From a checkpoint of a small image captioner: encoder arch convnext_v2, batches of 64.
Rows from block 13 of the image encoder, named by matrix and row number. Rows with one number belong to one neuron. Each number is 200 + 40 x the weight over the matrix's rms, rounded and kept within 0 to 999. All counts start at 0.
# gate: MLP gate (encoder.blocks.13.mlp.gate.weight, 480x160), inputs 108-159
# fc1: MLP up (encoder.blocks.13.mlp.fc1.weight, 480x160), inputs 108-159
# fc2: MLP down (encoder.blocks.13.mlp.fc2.weight, 160x480, transposed), outputs 108-159
gate.212,157,163,160,261,210,116,262,164,95,85,214,242,170,269,190,204,168,213,238,198,204,311,176,173,234,177,177,151,153,189,205,180,178,214,165,174,201,239,173,195,210,254,145,173,264,122,181,221,218,173,166,243
gate.213,249,229,204,195,166,179,160,186,165,203,152,295,138,222,188,104,189,200,222,157,176,247,142,194,191,249,185,256,248,193,187,154,254,225,230,205,226,239,246,168,272,196,148,232,139,170,240,258,161,221,231,195
gate.214,157,157,176,157,163,226,223,222,171,222,153,216,176,166,191,246,151,241,200,221,158,219,154,222,98,93,208,284,175,191,201,307,213,191,201,239,195,159,233,206,252,157,248,207,170,206,182,268,178,193,166,188
gate.215,184,242,207,194,190,123,197,182,216,144,182,205,165,220,228,165,245,162,138,157,242,249,196,240,238,269,166,164,247,127,227,229,244,197,172,194,161,124,222,234,146,238,197,135,257,249,173,206,223,252,208,176
gate.216,281,183,94,217,215,193,253,250,250,152,180,117,179,167,163,216,220,173,330,200,159,227,147,138,251,131,159,89,194,233,221,194,253,132,237,258,221,126,197,184,193,169,176,123,184,256,146,141,222,218,293,235
gate.217,276,128,177,171,168,162,266,221,214,297,254,186,260,263,149,212,212,152,193,226,193,164,272,245,156,123,156,135,227,154,214,189,273,184,219,206,145,164,274,190,255,93,204,158,223,238,292,221,237,201,210,201
gate.218,192,179,209,180,182,275,223,188,240,150,188,259,205,201,266,133,238,180,188,265,184,154,205,218,198,230,188,189,202,230,221,185,186,236,165,229,171,138,218,216,201,153,188,211,224,177,154,236,201,152,180,191
gate.219,198,142,167,190,199,174,109,188,107,253,234,199,216,242,249,258,223,134,235,229,253,232,210,140,186,191,142,207,173,268,211,229,202,221,233,131,167,198,216,176,224,188,230,215,280,128,254,312,207,229,236,115
gate.220,213,163,246,175,252,215,188,215,177,177,227,280,192,181,189,177,193,167,172,218,164,212,218,287,154,157,177,211,203,246,148,137,202,155,263,217,231,209,262,195,177,214,213,191,202,151,250,224,167,177,216,236
gate.221,232,246,153,235,217,120,117,185,226,221,209,173,144,149,259,211,235,159,154,223,220,179,233,237,176,178,175,125,219,224,205,197,113,190,157,168,204,196,187,265,246,203,200,250,225,189,199,138,246,212,187,190
gate.222,184,192,213,177,216,177,182,175,213,184,267,135,175,252,284,267,190,173,245,201,189,237,161,239,212,175,240,235,153,188,223,182,230,213,207,190,151,181,248,194,161,203,210,257,259,159,188,242,113,231,258,229
gate.224,162,210,226,193,199,159,236,157,210,196,130,171,188,190,254,250,223,174,180,253,260,197,163,196,150,242,179,138,239,107,176,146,263,163,208,193,201,251,172,255,159,121,110,174,162,201,272,119,170,182,198,229
gate.225,202,202,169,204,206,231,197,206,208,223,182,213,229,191,220,192,235,240,222,269,172,213,264,187,203,205,117,205,251,187,189,209,130,210,212,178,230,222,218,248,125,176,212,214,244,183,236,197,193,168,205,214
gate.226,192,223,257,237,168,190,191,146,133,307,214,215,228,199,177,235,238,212,190,279,268,202,272,156,180,228,224,142,161,173,218,195,195,237,167,248,201,170,194,187,196,174,199,227,148,192,160,250,180,232,170,139
gate.227,202,174,215,147,162,124,220,232,200,235,206,195,246,196,228,202,139,151,204,209,246,213,201,148,205,135,184,190,120,168,248,194,128,143,197,170,143,161,248,184,240,284,227,172,182,208,231,252,180,240,236,264
gate.228,157,153,188,224,217,252,158,172,259,154,200,192,195,197,204,252,236,187,215,239,244,197,214,221,198,193,133,254,144,207,206,209,193,260,198,118,177,247,156,207,183,194,275,184,175,170,179,159,280,241,154,116
gate.229,255,174,196,140,151,215,241,228,138,172,233,222,244,156,257,237,182,253,215,151,165,135,197,241,183,233,165,217,269,208,199,264,189,252,234,227,231,161,264,186,243,168,159,200,183,202,267,215,282,200,216,211
gate.230,151,136,197,205,189,211,194,141,166,201,231,166,209,83,204,198,204,206,214,200,149,210,194,182,179,182,166,76,181,195,269,175,240,149,228,241,180,97,219,122,214,244,208,284,202,271,184,250,192,159,233,147
gate.231,258,202,178,232,197,132,242,219,132,200,218,212,244,238,159,178,187,255,168,147,191,193,187,222,203,180,191,131,239,161,187,185,177,144,219,188,179,160,247,256,236,192,215,238,246,133,159,219,140,243,169,207
gate.233,155,147,205,140,174,262,238,152,143,227,155,205,241,147,224,184,219,131,267,214,155,246,160,216,200,185,137,169,183,175,213,215,212,171,278,253,216,286,254,219,114,167,194,198,241,242,232,245,244,201,175,149
gate.234,306,198,195,223,187,199,243,178,125,254,209,237,280,161,253,298,219,204,261,144,211,212,179,186,179,216,184,166,255,199,188,187,204,268,214,226,172,229,245,188,138,192,171,216,206,195,232,186,257,211,169,167
gate.235,235,224,208,253,231,243,223,263,160,158,166,247,281,248,287,268,231,194,204,194,184,170,232,202,191,210,270,250,233,139,168,246,249,171,234,266,214,149,237,242,269,242,209,227,215,166,244,206,146,209,181,143
gate.236,192,83,201,217,239,171,163,238,203,276,263,287,176,218,212,209,155,235,215,181,190,225,220,178,250,230,245,289,263,234,145,197,146,153,229,183,255,190,239,122,192,211,191,235,231,169,269,212,101,201,177,178
gate.237,140,191,279,306,148,140,207,216,149,220,171,181,179,236,194,189,155,226,216,185,273,203,193,228,191,202,189,242,212,218,173,240,178,176,279,205,149,222,214,202,175,235,193,225,105,203,187,239,238,202,104,216
gate.238,143,177,184,199,221,184,249,178,209,176,180,218,241,202,279,199,153,137,177,222,234,216,195,253,124,204,217,157,196,213,210,210,69,153,171,169,173,199,174,173,292,244,208,231,236,176,163,283,245,231,228,142
gate.239,190,227,184,221,270,211,213,170,229,135,186,190,195,225,260,241,146,220,186,135,188,189,147,187,194,165,185,215,247,240,123,226,181,206,144,218,175,160,180,158,220,190,234,179,190,186,197,149,244,238,173,193
gate.240,140,194,241,160,196,300,188,212,116,168,214,101,247,149,241,29,198,225,229,252,278,257,250,302,132,106,244,205,185,258,200,158,121,134,193,215,210,78,242,115,190,170,227,159,163,205,233,175,249,228,247,246
gate.241,154,204,235,162,187,217,165,29,186,196,218,97,157,139,196,168,230,182,245,184,231,153,201,152,290,205,191,207,187,155,246,188,240,179,277,208,164,214,299,164,145,169,168,154,156,215,138,262,232,182,179,285
gate.242,290,155,243,253,228,300,251,140,219,218,246,120,217,143,261,293,136,200,229,222,295,139,274,124,128,164,229,267,157,212,203,182,192,145,233,165,242,194,206,227,142,205,182,196,159,243,192,212,225,183,201,175
gate.243,186,205,194,242,174,246,194,167,248,164,192,175,172,223,249,175,216,210,273,252,145,203,183,136,147,171,166,144,229,177,226,235,174,196,170,172,179,226,219,188,127,182,209,230,179,220,182,105,272,279,121,251
gate.244,154,150,238,171,211,179,172,194,207,213,185,170,135,218,181,257,179,214,212,285,181,201,172,290,210,162,166,211,131,203,168,198,261,156,190,208,226,224,204,162,175,187,231,207,222,253,199,171,222,275,139,267
gate.245,222,190,240,224,226,272,249,196,234,176,190,185,162,209,229,152,243,191,199,207,242,235,180,230,138,306,156,161,164,170,239,244,245,196,189,180,176,228,208,275,211,124,187,163,183,164,215,223,181,196,229,180
gate.246,136,273,214,181,198,295,249,254,154,289,227,94,210,188,172,211,230,165,229,165,167,237,218,223,238,208,134,213,185,127,218,168,219,205,207,248,169,241,217,182,267,231,187,230,174,177,246,183,212,240,276,224
gate.247,151,189,212,231,153,296,200,195,227,137,137,180,233,185,226,190,161,182,211,201,217,198,221,189,195,215,170,198,189,205,199,105,176,220,181,179,197,147,249,169,233,234,191,202,226,132,169,258,135,184,266,142
gate.248,227,139,192,222,269,190,170,174,203,188,215,268,204,204,205,229,171,182,118,156,196,197,153,192,193,130,189,260,143,198,151,227,197,176,201,205,182,213,236,166,210,188,205,148,193,238,203,200,189,153,250,248
gate.249,159,261,241,279,135,196,171,169,200,194,251,225,259,170,230,192,198,215,204,173,166,148,206,210,164,203,177,176,175,70,280,190,231,184,248,156,200,91,212,203,202,248,208,193,213,207,234,196,169,157,225,279
gate.250,172,201,185,204,230,211,124,167,271,201,255,231,174,204,170,115,174,147,223,240,160,176,169,198,214,241,229,166,184,238,207,213,251,191,147,244,144,213,241,160,249,173,261,112,186,248,229,234,179,174,226,139
gate.251,234,148,240,208,202,209,196,251,152,165,111,216,209,257,225,191,160,160,182,211,164,185,207,236,250,200,198,211,205,183,186,183,215,237,177,196,219,150,167,197,208,152,284,131,225,207,241,289,197,213,246,231
gate.252,187,280,245,203,165,247,169,174,206,225,161,228,202,159,166,181,204,147,209,147,278,241,246,321,209,237,195,226,280,219,315,199,173,240,198,182,232,172,227,183,299,193,197,162,321,221,227,253,183,220,142,95
gate.253,240,219,175,166,234,253,152,179,172,141,199,175,263,225,211,198,142,231,246,235,185,209,264,266,237,226,97,111,207,130,305,268,144,200,266,200,207,180,208,206,198,212,229,223,226,169,252,199,288,158,160,149
gate.254,112,198,157,196,164,220,222,165,244,225,157,244,247,233,135,238,173,156,231,215,130,322,227,221,240,242,247,182,179,188,197,172,194,161,202,148,168,139,203,237,227,155,211,192,166,195,224,243,283,136,148,186
gate.255,183,184,218,172,226,175,166,178,194,263,213,225,191,221,185,206,196,147,282,177,154,284,236,189,175,223,178,229,215,166,225,219,178,171,271,181,202,213,252,220,187,227,259,185,172,163,229,155,150,246,208,173
fc1.212,246,209,164,150,249,268,159,231,167,267,301,147,169,93,185,215,142,149,193,210,189,145,191,257,203,183,209,212,204,217,255,201,291,220,165,194,228,238,194,208,121,117,279,181,137,277,256,225,125,241,239,166
fc1.213,235,132,240,172,222,185,198,218,202,189,258,129,291,233,210,217,188,249,144,220,177,145,215,184,205,124,201,223,277,217,206,239,152,230,152,151,171,252,201,244,235,203,222,140,193,208,266,212,171,227,243,174
fc1.214,206,179,153,172,261,165,210,224,270,148,185,256,176,237,236,172,199,177,203,195,239,159,191,83,263,207,208,238,133,198,169,191,207,160,187,153,232,225,240,229,183,238,193,129,126,322,226,199,190,199,203,227
fc1.215,215,184,193,149,218,193,201,215,259,194,201,206,139,276,284,185,167,205,196,209,196,134,201,193,201,190,245,241,123,205,235,195,249,196,222,238,236,181,146,130,191,234,178,269,229,148,194,247,206,215,194,260
fc1.216,236,228,352,225,158,234,176,130,197,299,189,278,219,234,226,146,222,123,96,258,248,173,239,170,191,227,145,182,249,201,248,140,253,200,157,184,235,149,167,155,280,246,212,263,236,182,167,213,192,116,127,166
fc1.217,186,81,233,118,202,178,306,227,158,227,186,151,212,213,161,269,183,143,218,281,169,161,249,275,206,254,221,150,226,167,202,184,253,197,186,203,184,144,207,157,160,179,183,183,188,222,165,283,129,258,292,178
fc1.218,178,149,170,204,188,169,155,200,176,233,241,206,160,150,159,204,147,239,303,215,211,238,196,149,239,168,201,228,260,207,199,167,179,190,222,87,202,159,211,170,184,197,204,178,163,250,248,271,179,195,238,208
fc1.219,207,251,261,256,203,268,172,250,288,158,206,222,186,215,212,130,155,214,140,192,243,173,184,220,226,169,276,155,222,138,157,186,230,240,147,187,173,166,195,208,215,166,244,244,159,260,199,92,149,174,129,253
fc1.220,217,193,171,152,234,221,190,202,209,209,214,229,192,226,280,215,191,187,180,247,222,183,252,154,195,205,184,140,202,224,181,229,246,222,154,200,190,186,219,188,242,273,157,177,161,230,202,250,179,221,271,215
fc1.221,231,234,174,157,198,227,205,213,212,141,245,200,251,245,190,168,190,188,199,164,167,207,236,222,239,166,249,217,224,193,179,133,243,203,180,175,192,250,185,159,207,207,204,228,255,177,159,157,257,106,152,206
fc1.222,193,212,248,202,121,265,195,231,199,174,202,223,208,193,169,171,222,177,238,174,223,258,255,209,230,203,200,118,200,225,162,166,221,214,185,182,193,182,200,230,188,199,217,223,166,187,175,207,179,216,204,177
fc1.224,179,211,214,247,124,238,218,173,117,249,238,148,220,221,218,272,207,186,255,172,213,132,258,262,198,192,152,216,263,183,160,191,244,163,230,222,239,145,170,146,176,160,223,178,282,121,214,174,166,199,166,201
fc1.225,213,199,202,183,223,183,197,164,162,203,232,133,211,209,228,233,211,150,208,134,197,243,200,153,141,228,191,182,177,225,202,279,217,217,216,244,190,223,256,184,253,178,166,226,247,188,134,178,223,167,250,230
fc1.226,202,209,104,195,142,153,200,251,253,110,168,214,161,155,196,192,210,222,215,163,150,231,181,195,247,174,230,190,202,189,263,199,240,143,212,208,155,243,186,248,155,196,208,164,201,193,259,144,193,128,230,219
fc1.227,257,260,183,175,224,238,183,190,184,184,144,203,211,206,214,171,199,186,178,175,168,196,213,295,190,284,236,223,283,224,205,169,192,200,130,182,215,201,196,204,142,243,206,178,210,245,194,198,193,180,218,127
fc1.228,179,77,197,175,232,229,202,152,314,182,203,202,201,222,226,227,205,202,220,195,231,207,215,205,188,183,135,162,188,172,256,201,234,237,141,155,159,256,156,213,195,254,264,185,164,206,129,147,290,179,178,245
fc1.229,187,178,208,204,186,207,139,166,228,192,171,209,165,233,167,167,172,225,222,147,244,230,176,173,182,317,185,219,164,227,217,259,161,252,253,179,153,228,209,180,212,261,171,215,211,184,207,204,211,268,185,273
fc1.230,132,179,238,160,204,225,176,136,180,244,245,191,226,174,180,220,256,226,249,138,196,191,203,289,193,133,153,203,211,229,214,289,186,221,212,178,205,232,137,138,221,206,104,206,176,300,217,229,202,186,267,266
fc1.231,209,205,146,216,175,184,237,140,246,173,205,192,243,231,215,233,162,260,180,162,115,159,250,248,144,250,253,111,208,186,223,178,283,193,187,208,148,169,183,230,179,166,257,183,221,227,220,181,100,191,173,213
fc1.233,202,233,206,155,214,172,179,181,166,157,190,201,191,112,220,203,238,206,206,160,135,185,202,187,187,111,191,201,153,248,176,190,229,232,195,203,209,266,239,174,170,300,245,193,164,224,219,231,264,131,224,173
fc1.234,202,196,218,211,167,217,111,186,196,201,234,181,204,178,238,182,259,208,176,257,258,246,260,272,220,209,184,184,133,201,257,212,136,185,214,194,197,141,175,195,203,187,162,162,200,168,230,170,251,248,215,202
fc1.235,216,232,173,219,193,220,210,168,223,253,216,153,159,211,214,198,184,193,219,151,135,198,183,135,159,175,218,183,262,220,227,246,159,264,214,300,179,220,253,199,159,233,208,256,150,167,207,110,270,252,223,261
fc1.236,130,181,204,141,191,135,114,218,177,306,235,199,152,183,188,158,128,210,171,168,279,180,212,218,188,257,185,238,194,266,242,225,183,138,234,205,263,212,207,188,138,150,169,266,240,165,207,268,159,174,199,201
fc1.237,268,189,191,228,183,177,246,192,140,194,167,154,137,208,201,166,254,189,193,209,219,184,187,250,205,180,227,185,227,236,137,177,194,143,277,194,174,157,230,201,150,228,263,217,153,225,205,138,145,156,138,193
fc1.238,222,182,182,206,242,180,147,266,180,203,170,160,140,191,162,158,170,234,218,116,239,166,173,173,237,211,177,156,194,171,159,167,220,252,192,218,228,176,209,193,169,188,210,91,208,157,177,111,199,159,189,269
fc1.239,210,219,137,253,148,115,177,199,192,154,241,186,262,174,200,311,250,219,158,271,187,200,212,172,168,196,148,210,172,245,145,182,201,203,185,175,240,236,148,170,176,210,252,228,188,210,176,157,192,207,248,177
fc1.240,179,232,271,175,131,277,168,211,127,186,240,126,222,166,232,66,230,261,165,180,246,227,223,268,145,59,273,179,211,265,154,184,131,166,173,220,190,185,200,161,263,163,153,197,205,203,239,109,209,271,334,193
fc1.241,284,197,178,215,157,202,269,257,180,185,220,235,173,173,262,163,242,212,218,254,238,201,215,193,146,277,218,130,177,202,165,153,202,156,105,231,200,221,148,190,266,214,194,223,241,167,239,135,193,182,230,261
fc1.242,94,197,158,201,189,128,150,192,195,157,146,235,203,230,148,123,239,214,163,154,156,246,138,233,178,207,165,116,214,222,235,193,224,247,252,228,172,175,165,159,235,198,158,191,255,177,215,217,177,254,225,201
fc1.243,158,184,244,191,222,184,203,203,129,221,189,223,221,151,103,218,253,249,211,160,179,223,202,244,236,181,203,206,215,186,224,184,171,131,203,185,120,167,165,227,150,223,200,183,273,155,174,172,163,196,208,228
fc1.244,124,218,218,259,230,170,149,202,228,179,223,215,217,172,252,281,192,189,258,197,305,246,153,160,169,180,195,272,310,143,223,187,204,194,194,209,242,209,272,211,196,225,216,180,160,227,227,235,236,257,155,168
fc1.245,266,206,165,164,211,215,163,157,163,224,139,188,271,105,269,198,221,175,196,100,159,205,156,163,181,298,200,273,206,198,218,194,227,192,227,257,147,189,198,195,206,259,142,194,244,210,161,227,199,203,152,178
fc1.246,162,165,182,99,197,195,208,249,186,174,174,137,224,256,222,190,285,202,235,228,273,214,207,67,157,290,210,258,198,305,226,223,55,159,269,215,210,218,137,233,167,167,158,216,202,186,252,129,229,270,130,240
fc1.247,209,213,217,155,178,177,165,181,165,188,241,183,210,206,137,164,182,212,193,146,276,169,150,264,191,230,217,205,188,142,246,263,188,136,222,205,230,220,199,223,157,171,222,171,233,246,203,238,212,214,202,155
fc1.248,193,221,165,136,250,228,168,235,200,233,198,155,243,201,166,240,142,172,176,188,251,140,158,162,152,195,169,244,181,202,239,232,247,239,292,214,227,314,303,229,225,280,176,171,162,199,187,171,242,234,231,216
fc1.249,177,147,188,244,185,195,199,224,222,170,275,163,215,193,187,167,219,181,164,180,256,278,189,150,205,84,185,197,182,164,220,123,193,279,226,254,203,191,183,196,178,233,142,190,204,227,189,189,189,266,276,183
fc1.250,133,239,184,159,136,232,211,165,220,164,164,269,191,200,208,247,225,230,203,236,225,202,192,198,242,110,257,201,204,222,222,128,127,198,181,161,176,212,205,229,241,211,197,230,215,181,191,106,181,187,225,201
fc1.251,180,178,208,167,199,229,225,220,177,186,239,195,216,223,194,222,155,197,186,203,180,208,133,189,235,212,249,248,174,244,167,144,171,192,144,198,145,162,118,234,230,153,223,132,249,192,187,205,215,201,247,243
fc1.252,214,154,255,181,215,168,164,242,219,239,218,254,130,262,173,187,249,247,197,215,151,133,124,124,190,130,212,243,198,239,153,165,312,147,180,221,177,114,274,306,218,228,255,189,158,150,232,259,193,206,211,225
fc1.253,221,232,183,223,260,202,200,250,96,230,125,185,285,217,141,159,206,235,204,188,236,220,200,221,317,274,177,162,205,201,232,223,196,270,203,165,230,189,192,262,217,159,281,255,160,176,232,163,237,192,146,207
fc1.254,177,153,210,198,164,255,222,178,195,251,194,175,262,242,192,210,162,169,169,235,227,254,240,260,184,225,204,212,184,138,131,223,175,180,216,175,181,144,163,305,201,159,213,188,264,180,210,194,228,209,184,221
fc1.255,211,181,186,189,180,154,221,121,155,227,239,210,205,254,248,218,206,177,202,170,131,214,244,245,236,220,178,193,198,165,198,275,230,187,123,230,202,206,201,127,194,183,288,221,156,193,226,199,224,217,227,218
fc2.212,162,170,217,227,241,268,210,233,282,136,221,182,238,207,232,165,182,196,277,210,266,214,181,204,248,216,192,179,212,188,215,214,314,236,209,216,205,231,196,173,154,179,219,125,167,191,228,243,272,248,181,235
fc2.213,181,239,270,221,225,195,185,210,216,158,212,201,170,170,221,271,165,216,193,216,148,183,257,210,181,139,211,165,199,180,238,178,194,206,201,160,214,251,207,234,241,229,209,218,197,170,254,198,163,113,239,202
fc2.214,175,265,234,198,246,224,175,227,225,220,181,186,103,191,240,124,236,185,170,206,177,191,182,245,207,200,202,210,189,192,174,226,231,126,201,77,218,177,195,222,176,146,182,167,242,227,164,177,153,161,189,129
fc2.215,163,221,183,273,240,197,275,258,178,166,258,185,212,190,168,164,229,179,226,179,157,215,226,212,230,226,255,135,244,202,142,234,198,150,200,166,175,129,248,225,179,195,147,164,188,194,252,147,193,117,182,164
fc2.216,203,260,143,175,228,166,184,212,132,152,121,214,206,155,218,169,212,143,232,195,139,305,297,174,205,242,168,114,194,187,80,208,67,297,236,178,135,118,222,247,151,202,211,202,221,267,254,200,187,172,205,173
fc2.217,276,143,220,145,236,103,190,190,262,175,203,205,211,237,177,178,247,190,222,203,126,219,152,252,197,120,163,155,232,154,207,163,266,237,63,257,191,177,251,116,204,264,199,228,121,136,126,210,239,136,229,219
fc2.218,169,254,188,182,240,157,191,168,224,194,154,248,171,230,190,188,160,223,209,166,147,217,232,212,211,183,230,148,163,177,230,236,196,283,141,237,210,202,179,191,207,159,159,229,139,194,233,216,222,200,221,245
fc2.219,191,208,254,199,189,84,154,198,128,225,184,97,249,182,103,148,190,134,194,245,130,268,203,258,209,203,241,150,269,219,222,166,174,177,242,151,243,131,167,260,161,112,187,118,302,239,170,273,256,321,201,147
fc2.220,219,140,182,179,183,168,186,154,266,184,229,122,197,214,234,180,243,171,237,205,224,208,203,246,211,271,162,176,250,216,169,149,277,192,198,169,146,204,222,210,175,279,218,213,245,171,245,184,165,169,204,175
fc2.221,191,141,146,215,95,210,133,183,202,185,210,175,156,127,205,199,176,197,211,206,215,190,143,222,176,177,203,144,234,202,211,207,249,121,257,211,141,230,191,176,245,167,221,201,194,227,194,194,177,226,208,193
fc2.222,206,202,193,256,186,185,190,155,192,196,235,212,235,222,207,220,200,201,232,232,193,211,195,239,206,163,177,182,231,212,183,172,201,211,204,179,225,204,193,178,190,190,163,175,205,196,188,223,205,235,167,187
fc2.224,223,198,168,120,204,180,151,196,190,213,191,208,223,245,177,216,265,247,204,199,201,213,193,131,233,287,150,118,213,149,256,182,192,233,120,108,197,180,200,206,223,174,199,190,164,200,140,202,155,230,196,240
fc2.225,142,226,105,231,204,199,144,163,167,217,183,161,143,171,207,191,210,194,188,151,245,229,191,161,180,202,210,218,212,190,235,155,168,246,237,178,194,257,291,193,217,145,161,139,170,207,183,208,261,135,161,198
fc2.226,172,211,167,179,224,187,227,260,215,196,183,217,102,202,172,241,134,158,221,195,244,239,137,220,181,191,198,193,224,189,173,221,153,159,159,232,258,227,180,204,205,174,192,246,183,181,221,182,193,178,194,215
fc2.227,231,252,211,172,251,254,189,208,174,202,166,130,268,225,182,257,223,299,200,295,182,136,240,174,164,331,212,179,149,199,203,231,311,191,167,258,183,237,202,212,168,266,171,199,191,167,247,219,177,161,187,151
fc2.228,107,218,152,257,180,143,153,266,164,181,223,278,240,215,194,261,200,268,119,198,190,152,182,242,282,210,179,154,214,153,202,205,215,132,201,186,181,236,214,208,302,133,202,222,156,204,163,156,231,161,218,138
fc2.229,141,282,222,226,220,177,188,229,124,255,221,169,163,195,202,235,229,145,113,195,165,236,116,166,154,209,178,220,211,181,233,203,204,223,246,218,224,256,237,183,249,161,202,169,215,204,231,210,177,200,232,225
fc2.230,243,121,105,208,165,193,245,267,200,224,234,225,244,211,218,145,184,198,225,202,165,140,198,254,96,135,284,193,222,197,187,250,236,232,174,215,209,140,159,132,213,231,261,253,186,262,229,250,206,170,151,185
fc2.231,153,197,255,168,193,249,195,204,237,161,183,201,180,161,187,212,189,229,128,143,159,267,227,134,183,211,256,273,260,249,210,207,270,282,263,156,228,253,155,208,220,205,184,229,139,173,237,229,239,239,208,180
fc2.233,212,287,229,189,165,277,212,195,146,182,236,211,233,191,150,191,236,136,185,199,243,98,187,164,249,226,224,196,153,180,139,244,115,193,232,215,266,266,214,171,207,176,189,192,189,168,263,237,201,227,190,227
fc2.234,201,237,244,229,190,196,203,197,196,219,194,172,134,113,186,171,209,169,193,157,139,243,185,238,202,205,218,221,177,152,195,211,201,238,203,168,233,181,239,220,244,199,183,214,217,224,260,202,167,247,221,213
fc2.235,134,284,128,218,217,220,188,235,167,123,96,185,234,177,202,197,188,195,249,138,147,185,205,193,201,224,145,153,130,190,157,252,271,250,162,138,179,180,150,263,220,260,175,243,158,169,230,140,192,228,203,254
fc2.236,193,243,125,142,196,145,168,166,185,242,227,230,244,169,249,168,170,146,181,180,212,180,221,150,94,176,198,260,237,176,239,160,238,181,184,155,183,259,206,128,174,272,193,213,147,217,202,149,183,104,249,183
fc2.237,216,158,195,185,215,200,197,144,211,224,207,232,132,182,189,141,251,198,200,203,91,223,247,174,127,161,184,192,222,155,192,213,238,180,207,228,200,193,170,185,231,168,199,169,280,237,188,176,191,171,177,232
fc2.238,210,218,217,132,206,206,189,235,223,219,164,187,200,224,201,192,163,181,251,180,156,172,141,200,260,272,151,190,161,195,169,171,174,194,210,172,226,181,271,221,210,188,153,253,179,145,186,191,215,187,232,177
fc2.239,167,245,195,252,240,164,238,234,225,242,249,174,221,192,226,210,263,174,161,198,216,188,183,243,200,233,213,210,156,188,269,209,193,206,189,217,219,225,125,216,143,163,192,188,177,229,238,237,163,291,169,141
fc2.240,219,162,181,228,239,241,226,248,154,101,211,179,222,227,147,133,236,172,225,169,156,263,103,119,250,187,152,153,185,252,165,212,213,204,119,177,351,196,206,180,257,228,251,226,217,176,137,214,153,279,223,214
fc2.241,221,214,206,219,197,253,202,206,334,198,164,260,299,148,172,220,212,166,217,251,200,290,132,218,253,212,181,254,156,242,238,184,177,205,122,157,259,186,189,227,227,207,170,252,263,215,176,180,219,237,170,264
fc2.242,276,247,251,218,197,59,156,212,194,235,224,237,172,149,216,215,205,164,203,207,168,222,177,187,192,234,208,140,215,347,165,152,293,239,254,102,276,128,145,192,268,220,231,212,176,137,128,233,114,124,217,206
fc2.243,184,184,191,150,181,232,199,146,157,272,160,257,169,200,221,230,204,221,200,186,202,188,145,219,247,244,218,219,222,208,180,259,198,195,254,209,274,209,190,238,134,185,202,236,202,187,177,232,272,256,151,201
fc2.244,222,156,236,205,245,79,189,166,201,191,283,286,203,132,152,175,206,220,164,213,256,141,231,175,244,239,137,146,190,202,179,209,232,215,173,111,214,190,136,190,250,227,196,209,237,217,242,167,149,219,204,260
fc2.245,247,216,208,180,174,122,180,181,193,156,268,294,198,202,214,178,193,263,194,215,116,239,121,189,193,210,147,188,179,212,206,221,205,193,167,213,198,209,226,212,260,194,182,229,237,245,176,189,243,215,210,223
fc2.246,269,205,234,158,186,174,197,226,224,213,189,165,218,140,173,182,150,286,148,223,222,193,251,215,219,162,176,184,241,261,188,216,97,195,266,231,149,152,232,249,217,182,144,150,215,199,223,156,193,267,169,258
fc2.247,222,184,164,182,197,245,137,238,192,218,267,202,163,170,187,181,236,182,210,258,242,165,235,198,222,193,248,235,246,138,205,196,195,189,152,168,273,266,288,182,210,217,221,267,233,187,270,139,177,204,175,186
fc2.248,183,219,265,170,185,221,191,234,173,168,235,176,250,235,218,140,213,128,203,150,208,233,203,211,221,234,204,216,203,227,228,164,261,208,224,178,207,191,124,242,249,185,155,157,218,212,232,227,170,165,194,234
fc2.249,266,234,193,222,242,229,195,159,204,246,235,206,176,208,240,187,248,198,208,257,193,178,128,160,184,267,120,169,163,237,203,213,243,240,149,197,242,232,175,226,192,154,227,299,167,195,236,221,230,156,173,217
fc2.250,220,184,215,104,286,260,118,186,259,190,239,188,288,173,193,198,213,183,226,205,143,238,172,205,191,225,199,204,287,189,181,129,270,163,192,116,164,173,147,220,152,171,192,229,172,235,211,264,160,167,290,163
fc2.251,180,213,178,198,245,218,238,139,207,154,242,213,185,217,261,248,169,239,164,202,234,178,255,114,163,225,248,250,205,215,173,280,218,227,227,162,204,229,219,206,205,245,110,207,143,209,159,199,205,191,167,198
fc2.252,108,242,199,184,198,243,184,226,126,190,192,126,245,183,221,193,232,192,263,199,153,148,196,215,236,236,210,178,200,206,228,247,173,213,224,228,195,267,231,242,117,204,238,142,227,218,193,233,189,173,161,237
fc2.253,206,169,181,130,198,195,216,214,196,203,195,188,221,206,216,143,188,217,170,214,251,212,232,199,100,167,191,229,171,220,182,194,230,187,148,208,210,157,231,179,256,292,212,292,164,201,210,237,174,237,253,253
fc2.254,171,156,199,66,216,147,235,198,163,173,194,135,185,256,185,253,115,235,190,188,217,206,190,160,225,200,138,183,227,206,193,226,272,198,274,227,256,154,259,219,170,105,207,193,283,156,228,155,260,319,166,261
fc2.255,175,173,169,188,197,235,245,232,198,197,265,181,235,211,245,239,207,215,178,231,231,181,176,209,260,215,188,242,265,187,148,249,193,171,164,202,110,191,222,197,220,201,199,252,215,191,144,216,250,223,247,172